config.yaml
model: "image classifier"
dataset: "stained colorectal tissue patches (NCT-CRC-HE-100K)"
train_examples: 22605
image_size: 48
crop_scale_min: 1
horizontal_flip: true
rotation_deg: 10
color_jitter: 0.2
cutout: 0.25
targets: ["tissue"]
num_classes: 9
arch: "resnet"
norm: "layernorm"
hidden_act: "relu"
channel_attention: "se"
drop_path: 0.2
depths: [2, 4, 2]
kernel_size: 3
stem: "single"
avg_pool_shortcut: false
dropout: 0.05
widths: [64, 128, 256]
mixing: "cutmix"
label_smoothing: 0.05
loss: "cross_entropy"
init: "trunc_normal_002"
residual_init: "none"
optimizer: "adamw"
learning_rate: 0.0026
beta1: 0.95
beta2: 0.98
eps: 1e-08
max_grad_norm: 1.0
sam_rho: 0.1
max_steps: 6600
batch_size: 512
epochs: 149.5
lr_schedule: "linear"
final_lr_fraction: 0.01
warmup_steps: 330
weight_decay: 0.2
Rows from block 2, named by matrix and row number. Rows with one number belong to one channel. Each number is 128 + 32 x the weight over its row's rms, rounded and kept within 0 to 255. All counts start at 0.
# convs0: first 3x3 conv, stride 2 (model.blocks.2.convs.0.weight, 128x64x3x3), inputs 56-63, a 3x3 kernel for each
# convs1: second 3x3 conv (model.blocks.2.convs.1.weight, 128x128x3x3, transposed), outputs 56-63, a 3x3 kernel for each
convs0.23 [140 149 163 142 128 146 164 161 178  74  81 115  97 117 148 105 117 137 134 172 234 107 138 203 103 128 214 185 179 163 177 173 157 163 161 149 142 149 134 116 127 126  96  85  97  84  71  88 105  95  85 168 136 140 128 132 155 124 121 148 155 150 176  91  73 128  75  50  88 114  71 119]
convs1.23 [148 169 155 172 130 162 171 163 171 162 165 173 152 147 161 131 135 151 151 152 149 142 129 146 137 128 132 173 160 177 145 102 145 167 131 172 139 126 136 139  50 126 101  92  94 135 144 116 141 126 128 132 137 125 128 139 127 153  82 128 149 102 135 139 134 135 124 113 122 152 165 169]
convs0.24 [139 141 142 127  96 113 116 113 146 112 107 138 105 106 131 136 117 135 187 165 166  98  81 134  59  65 186 157 172 151 177 206 175 164 176 160 135 142 115 139 140 106 145 128  96 123  74  95  46   8  53  62  32 116 155 150 148 142  92 119 159 126 143 113  80 129  59   8  80  58  26 111]
convs1.24 [130 154 122 158  80 158 135 158 143 175 170 162 167 107 145 163 144 127 160 144 148 165 141 157 166 156 163 102 127 117 127 149 162 119 139 137 166 159 191 135  76 136 154 130 145 128 150 119 161 119 149 133 152 146 148 146 146 168  75 144 149 138 139 169 166 151 151 111 142 115 127 144]
convs0.25 [118 143 145  58 112 159 108  42  90 167 141 132 144 143 118 130 168 162 178 107 129 211 167  80 206 224 143 152 150 146 140 147 144 132 135 145 159 110 123 189 150 113 158 167 155 120 104 144 181 133  95 202 206 157 145 160 173 118 127 171 116  79 119 107  77  60 136  96  53 135 142 124]
convs1.25 [108 119 122 104 118 117 125 102  97 148 139 132 132 134 133  79  88 110 139 140 126 120 118 151 109 115 133  88 117 132 114 156 137 131 141 102 152 164 181 131 155 148  66  75  95 147 170 169 118 126 139 139 139 163 129 134 149  96  88 117 104  61 113 169 171 185  91 115 108 139 101  89]
convs0.26 [131 115 114 135 107 108 138 121 111 121 127 132 117 136 133 133 145 145  65  91 183  49  19 126 103  20  79 133 123 131 130 112 117 140 126 128 135 142 129 153 170 144 148 162 139 100 128 181  53  32 142  58  32  98 145 152 136 157 168 146 138 155 138  86  67 123  67   0  84  88  33 114]
convs1.26 [141 133 177 130 157 163 158 129 162 132 154 142 143 145 152 159 174 167 143 129 129 143 149 134 153 140 145  46  55  37  40  99  56  69  70  84 143 147 136 143 158 139 145 150 136 163 151 137 192 195 174 177 161 162 142 195 170 171 141 208 184 201 201 142 145 127 106  82  93 132 103 110]
convs0.27 [139 154 164 138 108 151 127  92 118 124 113 115 135 153 135 134 149 146 184 148 119 132 135  83  52  92 180 118 128 106 160 181 150 155 184 167  91  99  91 118 120 103 126 139 127 156 151 140 144  96  85 163 131 170 125 138 138 116  74 115 134  85  83 138 101 123 111  50 112  83  65 124]
convs1.27 [136 118 157 149  82 148 159 194 170 127  85  78 141 106  85 168 159  93 145 125 119 143 126 140 122 119 118 111 117 115 150 133 162 114 141 125 136  90 141  51  48  54 128 112  85 150 170 162 162 148 171 134 156 149 156 167 173 164 110 152 116  98 111 139 138 144 147 138 163 129 127 115]
convs0.28 [187 137 143 181  92 118 173 115 110  95 140 149  98 156 164 102 140 137 166  92 120 168  71  79 171  80  96 130 137 136 129 127 133 129 127 133 141 170 167 109 170 172 119 155 155 143  95  78 147  98  35 177 130 106 121  94  85 123  91  89 134 119 115 170 111  81 165  88   5 171 102  48]
convs1.28 [123 124 110 136 148 121 147 145 156 141 141 137 145 134 161 146 142 154 157 174 166 157 172 180 153 187 174 154 143 147 163 168 152 176 179 134 137 137 115 155 139 125 125 130 111  81  97  75  88  91  51  69  99  62 109 133 111 108 140 136 128 153 133 137 152 146 144 146 120 160 168 209]
convs0.29 [135 133 125 138 147 131 138 140 136  93 125 131 122 150 162 131 157 161 135 103 105 151 130  98 138 139 118 137 124 131 127  89 100 147 119 118 106  87 128  72  38  96  81  43  86 122  94  74 134  78  52 166 145 114 133 161 169 155 182 186 146 175 178 121  82  54 122  89  36 102 101  80]
convs1.29 [145 169 169 151 189 141 144 150 168 151 160 153 127 148 156 114 135 138 144 139 146 152 157 141 158 153 154 161 163 156 181 172 149 154 157 149 185 190 151 191 199 149 198 184 180 153 152 170 146 159 171 157 173 196 157 160 155 160 163 146 154 148 155 116 136 116 142 150 124 154 150 132]
convs0.30 [142 129 148 146 107 145 150 152 162 137 159 163 155 176 167 148 156 144 144 119 126 134  85  84 113  52 115 137 132 127 131 118 113 133 116 112 158 163 154 163 178 165 164 168 146 145 108 124 117  38  45  94  77  90  77  69  69  65  47  52  83  76  78 134 128 131 122  86  62 120  52  97]
convs1.30 [132 125 155 128 165 136 139 118 168 124 124 121 124 130 137 113 128 118 136 147 139 149 154 155 146 161 156  95  93  81  99 123  87  94 112  82 136 155 146 147 159 160 151 152 160 116 121 114 145 159 131 137 143 137 140 149 168 152 155 187 146 188 162 169 147 150 129 146 146 134 131 151]
convs0.31 [151 155 167 161 138 155 150 140 155 155 169 165 155 164 155 152 140 141 126 129 115 112 100  67 102  96 100 129 120 123 122 109 119 121 112 120 167 182 163 186 195 165 189 194 157 128 103 133 106  74  95 105 106 115 114 105 107 112  91  91 119 108 107 168 146 160 139  87 130 127 108 169]
convs1.31 [147 104 131 128 145 105 142 109 118  88 101  88  97 109 105 104 116 110 152 157 148 157 147 147 165 156 155 121 110 104 112 108  83 109 110  85 138 143 137 153 165 155 156 166 163 146 145 145 162 170 155 161 150 151 120 121 129 128  47 134 137 125 140 162 147 148 118 130 146 140 115 141]
convs0.32 [152 140 116 147 146 125  91  88  84 192 176 170 130 143 163 175 189 201  29 131 176  93  76 162 177 123 107 119 124 125 133 143 135 130 137 136 140 131 138 127 105 136 138 134 141 122 156 162 114 156 145 145  93  82 125 114  92 109 102  79  87  80  66  79  64  92  51  41  57 100  63  37]
convs1.32 [ 96  87  85  78  96  68  84  83  75 132 107 102 117 121 103 137 118 122 173 174 156 165 212 161 182 177 160  66  72  78  65 128  86  89  84  69 114 121 193 124 127 109 116  99  86  87  75  69  89  60  72  98  94  84 141 145 145 155 150 164 148 137 156 162 151 151 118 154 116 140 110 101]
convs0.33 [166 146 133 157 142 138 119 135 136 132 120 129 126 110 118 114 146 157  33  44 107  93  51 104 186 112 104 153 140 132 150 135 122 168 147 138 132  97 101 140 132 141 162 150 158  49  72 134  24  70  86 125  92  65 113 147 152 115 158 171  95 138 145  73  79 115  91  58 110 142 126 129]
convs1.33 [131 150 159 156 179 146 157 148 149 149 177 153 101 151 143 126 132 151 132 130 139 150 170 129 164 143 145 124 128 136 140 169 100 134 129  99 161 133 176 132 129 117 117  88 114 136 184 182 129 148 167 106 153 151 136 138 140 159 108 147 164 156 126 114 136 195 157 173 157 169 180 174]
convs0.34 [119 128 147 127 144 133 120 147 150  93 134 165  59  71 150  94  91 130 131  89 104 142 154 148 161 107 144 125  99 110 134  85  85 153 127 103  95  84  99  83  97 108 132 117 114 173 168 140 183 193 203  96 185 212 174 158 163 164 181 156 128 149 142 119 107 114 158 180 120 179 185  87]
convs1.34 [136 154 171 149 148 125 125 142 158 104  65  77 141 113 121 115  99  96 130 113 140 138 156 135 152 141 157 139 149 154 136 184 123 153 146 143 137  93  90 148 104  67 141  61  58 128  96 149 123  99 137 129 106 137 126 117 122 117 144 135 139 105 149  23  77  94 168 174 149 162 174 135]
convs0.35 [144 135 153 153 143 158 172 169 185 125 143 156 130 151 163 140 155 172 155 186 135 153 173 151 139 179 162 158 147 146 148 137 136 147 136 135 141 157 151 146 181 172 145 156 145 152 120 122 175 153 153 190 186 177 144 129 141 147 130 139 161 147 157 131 121 124 125 119 129 129 116 142]
convs1.35 [152 131 126 122 136 126 120 104 112 156 157 134 162 161 133 135 138 117 155 162 185 137 125 161 128 120 143 124 125 115  90  75  53  91  58  74 194 163 117 158 134  98 131  92  86 159 172 163 173 176 159 177 141 141  84  94  69 103 162  88  93  71  47 130 131 120  87  87  91 150 145 166]
convs0.36 [126 105 131 172 130 118 133 128 114 132 145 141 138 153 143 158 161 139 118 178 201  84 142 219  82 113 173 136 132 143 121 117 144 132 124 141  99 132 154  95 143 171 120 153 172 188 176 172 151 178 187 121 140 170 173 136  76 225 167  66 197 155  66 149 147 147 133 144 170 146 141 143]
convs1.36 [117 128 135  61 113 150 119 104 138 209 172 208 198 181 206 209 175 220 142 119  96 139 114 101 152 130 119 135 135 126 130 150 128 133 136 122 145 152 141 119 154 148 148 159 116 157 164 171 167 162 175 176 154 160 108  81 123 143 169 162 141 102 104 104  92 111  95 108 127 151 159 169]
convs0.37 [168 130 107 178 120  88 172 126  95 188 134 107 176 128  88 168 124 100 187  67  75 216  82  49 221 144  92 122 142 155 115 144 170 119 142 165 153 128 151 156 124 143 144 130 143 124  60  63 156  76  32 174 138 102 127 127 152 135 132 127 133 133 126 138 102  88 158 131  59 172 150  95]
convs1.37 [145 173 122 110 145 162 140 146 127 147 149 149 140 132 136 144 139 152 123 130 137 149 131 139 125 127 119 117  97  78 138 144 107 130 125  83  91 114 149  60  70 139  23  34 102 156 187 179 125 136 168 143 170 191 130 139 114  74 118 139 134 149 115 156 157 161 110 142 145 164 151 136]
convs0.38 [130 141 135 139 133 131 124 112 120 155 134 140 172  93  71 192 111  82 109 137 101  99 170 160  85 166 172  97 116 122 108 159 161 106 141 148  89 135 134  97 116 112 102 113 129  98  76  62 115 163 158 101 186 177 176 148 137 205 100  73 189 104  86 118 136 123 114 152 149 107 158 166]
convs1.38 [128 131 131 161 157 125 143 130 129 147 131 124 145 137 120 126 132 117  61  30   0  28   0   0  15   0   0  80  30  84  61   9  12  74  21   8 161 149 153 140 135 145 142 147 162  98  75 108 124 134  95 103  66  97 118 117 129 132 158 123 117 101 151 142 116 128 137  98 130  86  74 143]
convs0.39 [183 204 205 133 128 148  95  89 106 132 144 169 100 106 141  94  71 102 109 192 178  29 141 178  35  70 112 131 117 117 131 126 117 138 137 137 133 134 138  82  70  79  84  55  81 187 200 213 126 168 190  52  69 113 142 162 164 134 135 160 148 139 153 150 159 167 107 122 129  63  49  80]
convs1.39 [157 161 198 174 171 189 132 184 164 150 113 116 171 136 116 157 121 132 106 104  65 118  88  68 106 111 103 119 118 103  97 143 114  76 108  85 133 113 101 110  88  90 117 117 102 154 126 137 174 135 171 204 207 187 106  90 133 124 137  91 110 138  88 104 115 120 117 112 100 119 147  99]
convs0.40 [136 144 149 132 145 159 134 152 175 132 158 155 145 164 163 136 153 153 117  97 118 154 121 119 168 145 132 204 151 149 203 121 125 218 156 143 121 112 121 105 108 109  92  90  83 127 117 155 154 119 131 160 133 137 134 153 154 145 175 169 137 160 161 129 104 102 113 107  87 146 108 118]
convs1.40 [151 143 172 155 179 162 150 144 186 127 148 131 121 132 126 123 126 124 148 149 158 158 164 153 162 155 161 137 143 143 154 174 151 149 159 151 137 106 115  96  83  94 125  71 110 159 148 153 134 152 163 134 137 170 169 169 168 172 165 153 172 163 164 126 113 159 131 143 140 135 136 152]
convs0.41 [167 148 133 173 114  95 167  98  68 172 120 123 150 107 116 140 106 125 177 100  93 183  64  65 178  64  64 103 142 139 120 177 175 113 164 167 117 128 125 123 144 141 125 129 124 116  72 110 129  70  57 137 102  90 173 160 153 176 123 118 170 135 110 137 102  89 121  78  15 127  56  26]
convs1.41 [130 139 117 127 122 204 144 184 167 124 123 146 114  88 144 139 130 145 138 131 129 156 138 132 137 145 105 119 130  98 136 144 164 125 149 116  91  89 125  57  33  98  47  53  81 144 153 146 138 139 177 122 163 161 114 145 108 111 129 134 134 164 110 104 122 131 121 107 133 165 183 176]
convs0.42 [134 108 132 133 147 151 161 172 171 190 182 138 202 179 107 167 153 100 184 201  92 126 182 103 123 172 141 132 123 130 115  79  99 116  95 112 168 141 137 153 132 122 129 124 134 162 133  81  98  25  30 125  52   8 137 124 135 147 161 161 168 173 174 115 120 158  81 155 192 135 181 206]
convs1.42 [161 115 138 150 158 108 138 156 152 121 127 140  99 118 123 105 108 127 123 114 137 139 141 107 147 122 127 138 130 133 144 172 163 147 126 175 117 139 131  80 103  97  48  55 108 128 133 154  93 132 145  91 137 149 149 123 162 149 142 126 169 130 143  97  92 119 141 129 117 170 171 162]
convs0.43 [100  57  75 125  72  40 146 126 106 124 130 137 113 122 131 122 122 122 180 168  92 175 196 192 170 174 185 153 152 162 151 137 154 142 134 143 122 125 134 108 109 127 123 100 112 184 170 119 196 218 217 143 182 204 135 109 111 116  81  59 133 125 108 154 176 121 170 190 191 146 163 163]
convs1.43 [142 200 159 117 116 121 119 145 163 127 118  78 134 114 105 155 138 127 115 116 116 138 153 135 136 132 135 156 163 157 163 160 123 185 181 143 160 161 127 148 130 128 151 142 128 145 130 134 134 119 114 152 140 144 128 102 154 148 154 114 112 144 112 117 115 141 101  93  83  89 116 158]
convs0.44 [185 158 118 145 121  83 112  90  77  89 158 145 143 175 172  89 125 114 101 137 203  74 125 160  93  82 142 148 172 171 174 186 187 168 177 177  49  95  95 107 129 140 125 151 141  76 102 110  92 110  90 124 124 116 198 224 201 194 213 200 176 200 188 105 111  97  59  42  71  63  44  70]
convs1.44 [135 109 128  96  26  98 122 103 138 150 133 148 119 108 125 115 108 119  96 100  80 123 123 135  94 101  84 100 118 102 129 146 160 101 125 115 154 122 126 115  72  90 134  70  81 125 119 135  88  66 139 129  94 141 108 132 123 128 146 132 115 139 130 156 117 152 141  87 140 149 104 149]
convs0.45 [104 144 131 101 157 175 129 164 183 125 103  98  99  88  73 147 150 131 175 165 172 128 211 143 126 182 175 145 122 125 146 115 110 145 138 134 130  93 148 144 117 138 110 122 127 107 138 145  69 125 151  65  84  91 132 164 169 123 153 173 107 121 138 196 219 189 171 204 159 136 157 136]
convs1.45 [149 105 160 124 146 135 156 149 161 107  67 126 105 126 122 104  97 155 145 132 151 123 137 133 135 145 148 135 120 146 154 201 162 133 188 146 166 117 159 155 113 134 106  61 134 130 131 166 101 112 136 116 113 140 122  89 137 113 111 119 152 180 149  93 109 145 148 185 175 154 152 137]
convs0.46 [134 108 145 119 134 150 156 180 181 123 147 158 123 161 157  91 101  99 145 122 117 146 148 127 122 126 129 131 124 130 111  75  83 121  88  94 130 140 155  99  79 110 114  74 115 153 157 154 176 156 151  90  92 121 149 152 144 150 165 171 158 182 186 119 128 121 158 157 179 163 191 206]
convs1.46 [121 145 150 164 166 159 139 126 109 122 176 134 149 191 156 149 141 136 159 165 167 163 186 156 156 145 144 176 191 147 147 255 179 171 185 173 103 100 105  98  64  94 104  85 111 103  70 126 130 118 152 133 126 142 157 164 153 112 130 101 165 141 158 147 197 158 181 170 167  48  37   5]
convs0.47 [140 145 159 157 159 170 153 155 164 123 151 175  90 124 162 142 150 170 230 196 117 210 177 107 143 114  74 121 129 116 135 141 130 136 144 133  74  96 127  71  99 147 132 121 152 210 196 124 229 197 152 135 138 136  97  78 128  79  67 107  99 113 130 184 201 158 222 199 199 170 197 152]
convs1.47 [180 143 140 166 186 147 147 163 122 126  37  94 105  39  64 108  26  71 144 147 149 140 152 179 139 135 143 146 129 112 155 138 109 141 112  74 174 163 164 183 157 176 180 175 183 131 138 120 137 177 138 131 147 114 116 103 126  66 151 117 102 140  95 132 135 145 155 152 157  83  72  65]
convs0.48 [130 144 131 136 134 117 137 134 130 102  83 109 128 117 153 111 124 145 156 163 122 176 164 164 174 156 149 151 155 153 163 167 161 164 162 153 154 118 121 153 136 142 173 150 142 130 133 118 131 118 113 130 129 126  44  40  33  10   8  11   5   7  25 146 153 144 160 162 156 160 187 138]
convs1.48 [154 181 138 139 145 124 153 153 158 121 113 108 109 113  82 126 123 103 115 117 142  96 129 129 116 112 139 133 132 124 140 128 123 150 122 124 129  96  92 121 111  96 105  71  52 112  96 107  78  72  81  86  79  91 124 140 136 117 141 111 136 148 135 183 138 169 109  90 138 115  67 151]
convs0.49 [198 174 174 150 113 103 151 142 139 128 140 144 154 176 184 182 184 186 126 126  93 124 101  88  72  52  97 153 150 150 135 130 131 142 143 138  97  99 120 152 160 162 150 144 143 193 170 149 192 139 119 107 111 145 145 122 131 114  94  97 135 130 141 150 139 150 117 104  91  99  49  78]
convs1.49 [143 119 132 168 182 221 128 148 187 152 128 122 129 116 123  90  76  73 152 148 133 140 147 149 137 129 119 144 174 161 149 174 161 122 122 107 150 165 167 141 153 155 125 128 135 155 143 132 168 139 157 184 165 169 117 112 125 128 146 144  94 110  86 169 134 137 150 137 149 108 114 113]
convs0.50 [145 148 166 167 167 171 181 180 186 129 142 155 146 161 177 124 128 137 120 154 161 135 178 196 166 201 167 153 117 121 127  85  82 130  89  90 146 149 121 128 124 111 137 110 103  87 123 136 100 119 173 130 132 157 120 120 120 103  89  89  92  95  99 148 164 138 144 187 181 150 182 171]
convs1.50 [107 135 132 101 173  95  91 132 112 137 116 155 132 136 159 141 126 151 128 114 158 107  97 113 125 123 132 136 104 119 146 119 112 125  99 116  56  41  16  89  91  52  71  52  28 109 113 140  72  98 118  72 113 136 143 138 163 141 115 132 158 142 147 139 127 114 112 134 137 140 135 148]
convs0.51 [151 149 172 156 146 170 168 167 185 130 155 169 141 175 195 151 172 186 161 191 138 146 164 134 139 185 152 170 164 158 174 161 152 170 160 156 140 152 148 140 166 165 136 145 145 164 150 150 175 163 180 173 165 172 133 129 145 131 125 141 146 141 154 130 138 155 128 123 140 147 137 142]
convs1.51 [150 161 157 168 130 149 160 109 152 128 118 106 131 135 126 131 122 131 160 152 148 145 126 142 148 147 149 130 126 128 118 105 118 149 151 153 141 126 116 126 125 118 138 119 126 165 173 166 163 173 155 173 157 155 160 168 149 188 121 166 168 142 151 173 157 169  96  62 101 126 103 134]
convs0.52 [169 166 169 126 114 122 135 127 135 123 138 151 143 162 169 167 171 175 127 126 101 107 100  96  64  64  80 152 145 139 126 117 109 127 116 116 109 103 127 141 146 153 155 153 145 201 201 194 197 174 182 118 119 140 136 126 130 116 115 123 146 152 152 143 138 147 116 119 104  72  55  89]
convs1.52 [141  98 131 172 186 188 114 131 161 155 122 124 118 104 108 102  85  84 133 139 123 117 120 112 112 128  84 135 160 146  95 138 112  83  92  79 154 168 160 142 149 139 147 171 140 164 133 125 192 143 162 206 178 164 136 121 150 132 152 130 110 110  86 151 129 129 162 149 154 134 112 117]
convs0.53 [147 152 148 143 116 109 130 115 114 144 144 152 140 146 154 144 144 142 118 128 102 110 115  86  86  85  85 127 127 126 133 137 136 131 132 133 129 136 135 111 125 120 124 119 108 169 164 171 163 154 169 139 143 149 145 148 150 142 117 123 139 125 130 106  96  92 106  86  88  90  79  91]
convs1.53 [156 138 143 151 119 190 137 147 149 179 146 170 159 105 153 159 136 156  94  97  65  80  76  59  69  97  59 136 139 119  91 110 112  63 111  86 111 119 130  83  32  80  76  84  77 158 139 130 186 157 177 195 183 166 137 133 145 126 113 149 131 148 144  96 125 131 144 130 125 165 146 131]
convs0.54 [137 135 147 135 175 172 136 160 155 159 224 195 160 170 110 171 155 126 174 136 119  88 130 114  52 120 110 140 133 128 138 101 115 144 130 130 128 109 100 117  57  70 125 115 138 157 125  79 118  42  66  75  18  96 143 114 109 124 156 132 122 134 128  81 103 149  90 148 232 139 170 188]
convs1.54 [167 169 179 163 164 132 153 143 141 170 149 153 179 184 166 160 159 127 118  82 155 101 132 103 131 112 122 164 176 164 180 151 122 166 153 173 169 166 156 180 152 138 190 170 161 128 107 166 118 122 162 129 118 175 171 173 146 167 169 103 176 136 155  41  88  72 145 157 153 145 157 139]
convs0.55 [111 107  95  83  69  97  96 110 138 140 143 149 129 135 148 123 122 142 184 186 114 185 204 180 118 183 175 170 161 151 164 151 140 157 143 137 179 160 159 152 152 157 136 130 139 172 141 122 242 223 179 167 188 182 159 140 157 110  80 109 156 130 135 169 161 113 167 175 187 132 158 189]
convs1.55 [158 134 150 108  96  80 127  95 110 140 119 116 173 139 123 174 142 140  74  88  68 104  91  95  68  94 102 134 143 147 117 143 157 157 165 168 176 174 174 167 178 147 142 139 136 159 119 132 122 104 118 151 138 168 121 104 125 108 162 121  94 123  91 156 141 155 121 115 112 155 131 106]
convs0.56 [181 175 138 165 138 112 115  90  80 106  57  77 122  73  76 172 143 150 103 132 159 121 138 130 159 165 125 117 142 144 118 149 153 105 127 128  89 102 121  94 124 130 113 133 124 128 141 104 159 169 136 168 167 150 105  79  82  93  64  67 113  72  60 103  83  77  91  80  80 111  75  89]
convs1.56 [113 116  92 119 123 104 105 125 106 134 121 104 131 137 119 128 152 128 167 159 104 133 151  91 150 128  89  32  11   0  47  79   0  16  39   0 127 151 170 109 116 119 114  80 139 181 136 124 165 159 124 165 155 134 128 132 151 130 130 153 135 114 150 151 122 127  77  74 131 143 141 191]
convs0.57 [116 127 146 135 173 170 149 180 177 184 166 140 184 143 113 165 109  90 177 182 116 131 157 134 108 128 127 144 125 132 139  92 100 142 107 116 158 126 138 152 101 153 129 106 161 191 102  49 133   0  49  97   0  85 142 107 108 139 166 132 151 162 147 130 123 169 106 187 218 153 188 193]
convs1.57 [144 123 145 151 159 120 137 126 147 142 111 143 117 126 124 133 110 133 105  91 142 122 142 108 122 108 117 165 157 149 168 168 154 158 132 164 148 146 141 126 123 108 143  67 125 129 108 181 115 131 167 106 120 174 142 132 136 142 192 104 149 133 138  51  83  89 142 152 158 146 155 161]
convs0.58 [123 134 147 141 148 154 124 132 137 151 142 134 149 138 138 150 135 134 127 153 156 109 128 130 146 109 105 144 148 144 148 151 145 140 147 141 157 162 157 142 162 152 135 139 133 159 175 142 138 156 122 140 135 115 140  60  75 113  21  39 104  30  39 148 127 118 120 103 111 103  88  96]
convs1.58 [156 128 132 129 113 147 156 143 162 133 158 145 146 145 154 135 148 151 159 160 162 165 163 173 161 168 171 149 154 154 148 154 158 147 150 157 144 147 128 154 145 141 159 144 135 133  98 122 105 118 103 153  92  99 124 131 111 133 167 121 128 129 111 154 178 172 110 131 157 140 135 167]
convs0.59 [112 115  89  83  81  76  90  75  96 114  70 102 116  76  80 157 157 156 153 178 173 138 166 158  82  88 106 145 166 158 124 141 141 104 113 112  69  77 135 114  98 112 145 160 131 173 199 145 175 183 162 105 109 108 172 131 137 155 126 136 166 160 165 143 180 162 113 162 164  53  77  98]
convs1.59 [147 132 160 111 159 131 122 153 121 150 120 126 128 127 103 145 151 135  88  61  37  41  28  14   0   0   0  74  96  82  97  23  35  65   3   1 170 169 162 160 165 165 157 129 150 133  77  85 128 132 119 104  98  85 113  96 162 109 147 103 125 164 119 144 106 119  81  78 108 114 120 136]
convs0.60 [103 107 168  69 153 201 139 190 189 140 151 148 151 168 162 124 153 165  99 115 111  84  99 118  93 109 113 175 148 121 160 116  84 151 108  95 167 166 132 180 169 117 144 136 137 113 119 118 124 115 110 109 117 110 107 107 144  82 145 186 114 173 186 136 161 157 162 167 180 169 186 187]
convs1.60 [106 121 101 127 135  90  81  79  80 115 115 130 126 130 115 150 140 140 107 135 169 142 137 118 123 127 115 162 162 106 165 204 147 126 144 171 162 173 128 159 152 108 163 140 160  78 141 162 100 169 175 115 173 161 138 131 113 136 187 139 135 153 153 194 153  94 165 152 139 139 122 115]
convs0.61 [142 116 116  97  72 122 128 129 153 138 143 142 125 122 126 119 112 118  55  41  56  68  33  45  76  43  82 144 146 138 151 147 140 144 145 137 153 162 161 148 144 133 122  98 102 120 110 102 138 117 106 136 121 129  94  82  77  79  71  96 114 116 125  82  63  82  91  76  99 122 123 154]
convs1.61 [127 107 129 144  88 160 119 141 162 190 181 170 188 192 190 143 139 140 147 154 150 147 141 151 154 151 157 153 137 135 133 157 140 126 150 144  61  62  69  37   0  21  47  47  57 114 100  99 150 128 142 151 152 146 136 141 140 141  82 173 138 141 183 168 154 157 132 135 129 134 141 152]
convs0.62 [135 139 155 147 140 139 136 142 144  77  38  64  66  53  70  64  49  73 157 147 138 115 121 158 106 114 157 164 175 164 171 171 160 162 170 167 135 128 124 134 130 125 122 128 125  56  33  53   9   0  29  67  15  92 138 126 121 141 121 117 139 125 110 120  85 123  90  73 102 108  76 124]
convs1.62 [134 142 132 139  82 149 148 151 162 176 141 139 161 129 141 143 127 115 135 131 136 141 132 143 142 129 139 107 115 117 117 121 139 115 123 133 123 126 184  99 118 164 110 129 116 136 138 119 139 105 121 130 118 111 168 163 175 165 102 162 154 122 152 128 147 137 119  93 137 135 157 158]
convs0.63 [146 149 154 150 168 164 172 182 181 119 140 141 131 145 147 128 143 139 128 138 124 118 139 127 107 141 117 120  96 117  84  46  76  87  63  78  96  85  89  89  65  85  83  68  97 132 114 115 137 130 128 135 128 132 134 147 145 150 169 164 162 176 174 153 127 119 143 118 111 148 116 115]
convs1.63 [114 123 121 115 164 125 106 103 112 120 133 117 120 143 118 104 114  94 155 153 165 161 164 162 173 160 176 158 166 173 161 163 159 145 134 158 141 103 113 101 103  63 130  53  78 143  95 154 136 154 171 156 134 200 130 131 126 112 160 122 133 111 126 106 139 114 147 167 163 125 128 123]
convs0.64 [125 147 140 145 141 115 138 101 104 106 106 134 148 160 162 165 171 158 146 152 122 114 131 110  79  93 123 147 128 134 128 107 109 125 112 121 135  94 155 147 151 175 132 152 150 131 161 128  65 100 126  68  73  98 158 154 147 133 128 130 122 114 125 208 233 191 197 178 108 136  62  43]
convs1.64 [175 131 155 131 148 150 168 135 180 108  82  96 128 148 130  32   0   0 165 125 160 129 135 149 171 141 140 155 157 138 145 198 147 120 198 156 169 128 176 119 115 106  93  73 120 149 135 149 140  96 123 163 116 137 152  76 141 114 126 123 150 155 152 174 174 143 159 205 158 163 155 138]
convs0.65 [132 125  98  98  98 106 103 103 126 130 137 133 121 134 140 125 142 151 152  83 118 179  63  86 212 121 123 125 118 123 127 109 110 149 139 133 123 125 110 138 152 133 120 125 114  60   1  77 116   0   0 178  75  52 131 157 157 114 150 159  94 124 144  84  25  43 112  24  10 154  95  87]
convs1.65 [145 134 176 139 179 169 130 132 128 178 175 183 172 188 186 168 168 180 122 114 127 100 112  91 114 134 113  83  46  49  65  62  33  69 100  50 155 143 165 153 134 165 142 133 164 152 173 170 157 175 175 135 171 142 148 196 166 176 188 178 176 189 140 173 161 186 102 149 157 122 103 129]
convs0.66 [132 132 127 141 134 119 163 170 155 139 162 152 156 171 163 125 142 119 155 137 140 170 155 133 166 164 130 146 127 140  95  63  92  96  68  98 159 174 148 155 167 155 127 139 130 131 133 159 119 117 133 115 104 108 142 169 166 162 190 185 165 194 193 129 107 117 152 121  93 150 147 122]
convs1.66 [130 140 135 139 177 151 137 137 145 126 149 138 135 142 144 145 147 143 145 149 148 158 159 162 160 161 165 125 131 135 130 163 145 137 144 136 125 132 118 118 119 116 131 127 122 130 119 122 152 144 144 142 135 151 147 172 155 136 113 151 160 134 152 148 163 163 142 138 142 126 118 129]
convs0.67 [157 120 150 171 123 137 183 150 160 124 115 107 118 110 101 132 121 111 182 176 182 177 155 170 178 173 172 133 142 145 121 132 136 119 123 130 154 156 145 136 142 141 124 125 128  65  23  41  61   0   2 109  63  49 136 106 106 157 124 117 162 145 137 121 108 131 120 105 119 128 115 127]
convs1.67 [118 162 132 120 149 157 153 152 162 150 160 168 136 149 152 136 166 171 151 163 161 142 150 161 147 150 164 133 130 138 137 141 141 156 146 148  86 108 131  46  51 122   8  35  93 150 170 157 132 140 143 130 141 154 124 137 114 140 107 131 152 129 137 151 173 152 129 130 166 191 167 211]
convs0.68 [157 173 165 164 130 148 176 150 182 111 124 140 118 149 162 160 175 170 121 138 120 109 125  99 105 143 147 145 134 133 164 163 156 157 163 157 147 143 173 152 193 211 166 188 195 168 148 138 178 170 176 152 174 188 125 131 133 116  87  96 111  75  83 141 147 171 139 129 159 140 144 144]
convs1.68 [203 123 164 166 138 154 186 142 173 128  55  97 123 110 104 107  71  80 155 134 141 135 123 121 156 121 100 184 174 153 175 157 130 135 149 128 151 121 144 127 124 116 114 114 123 153 169 160 163 157 150 176 156 146 165 139 162 141 108 143 129 145 124 173 127 145 112 112 124 135 121 148]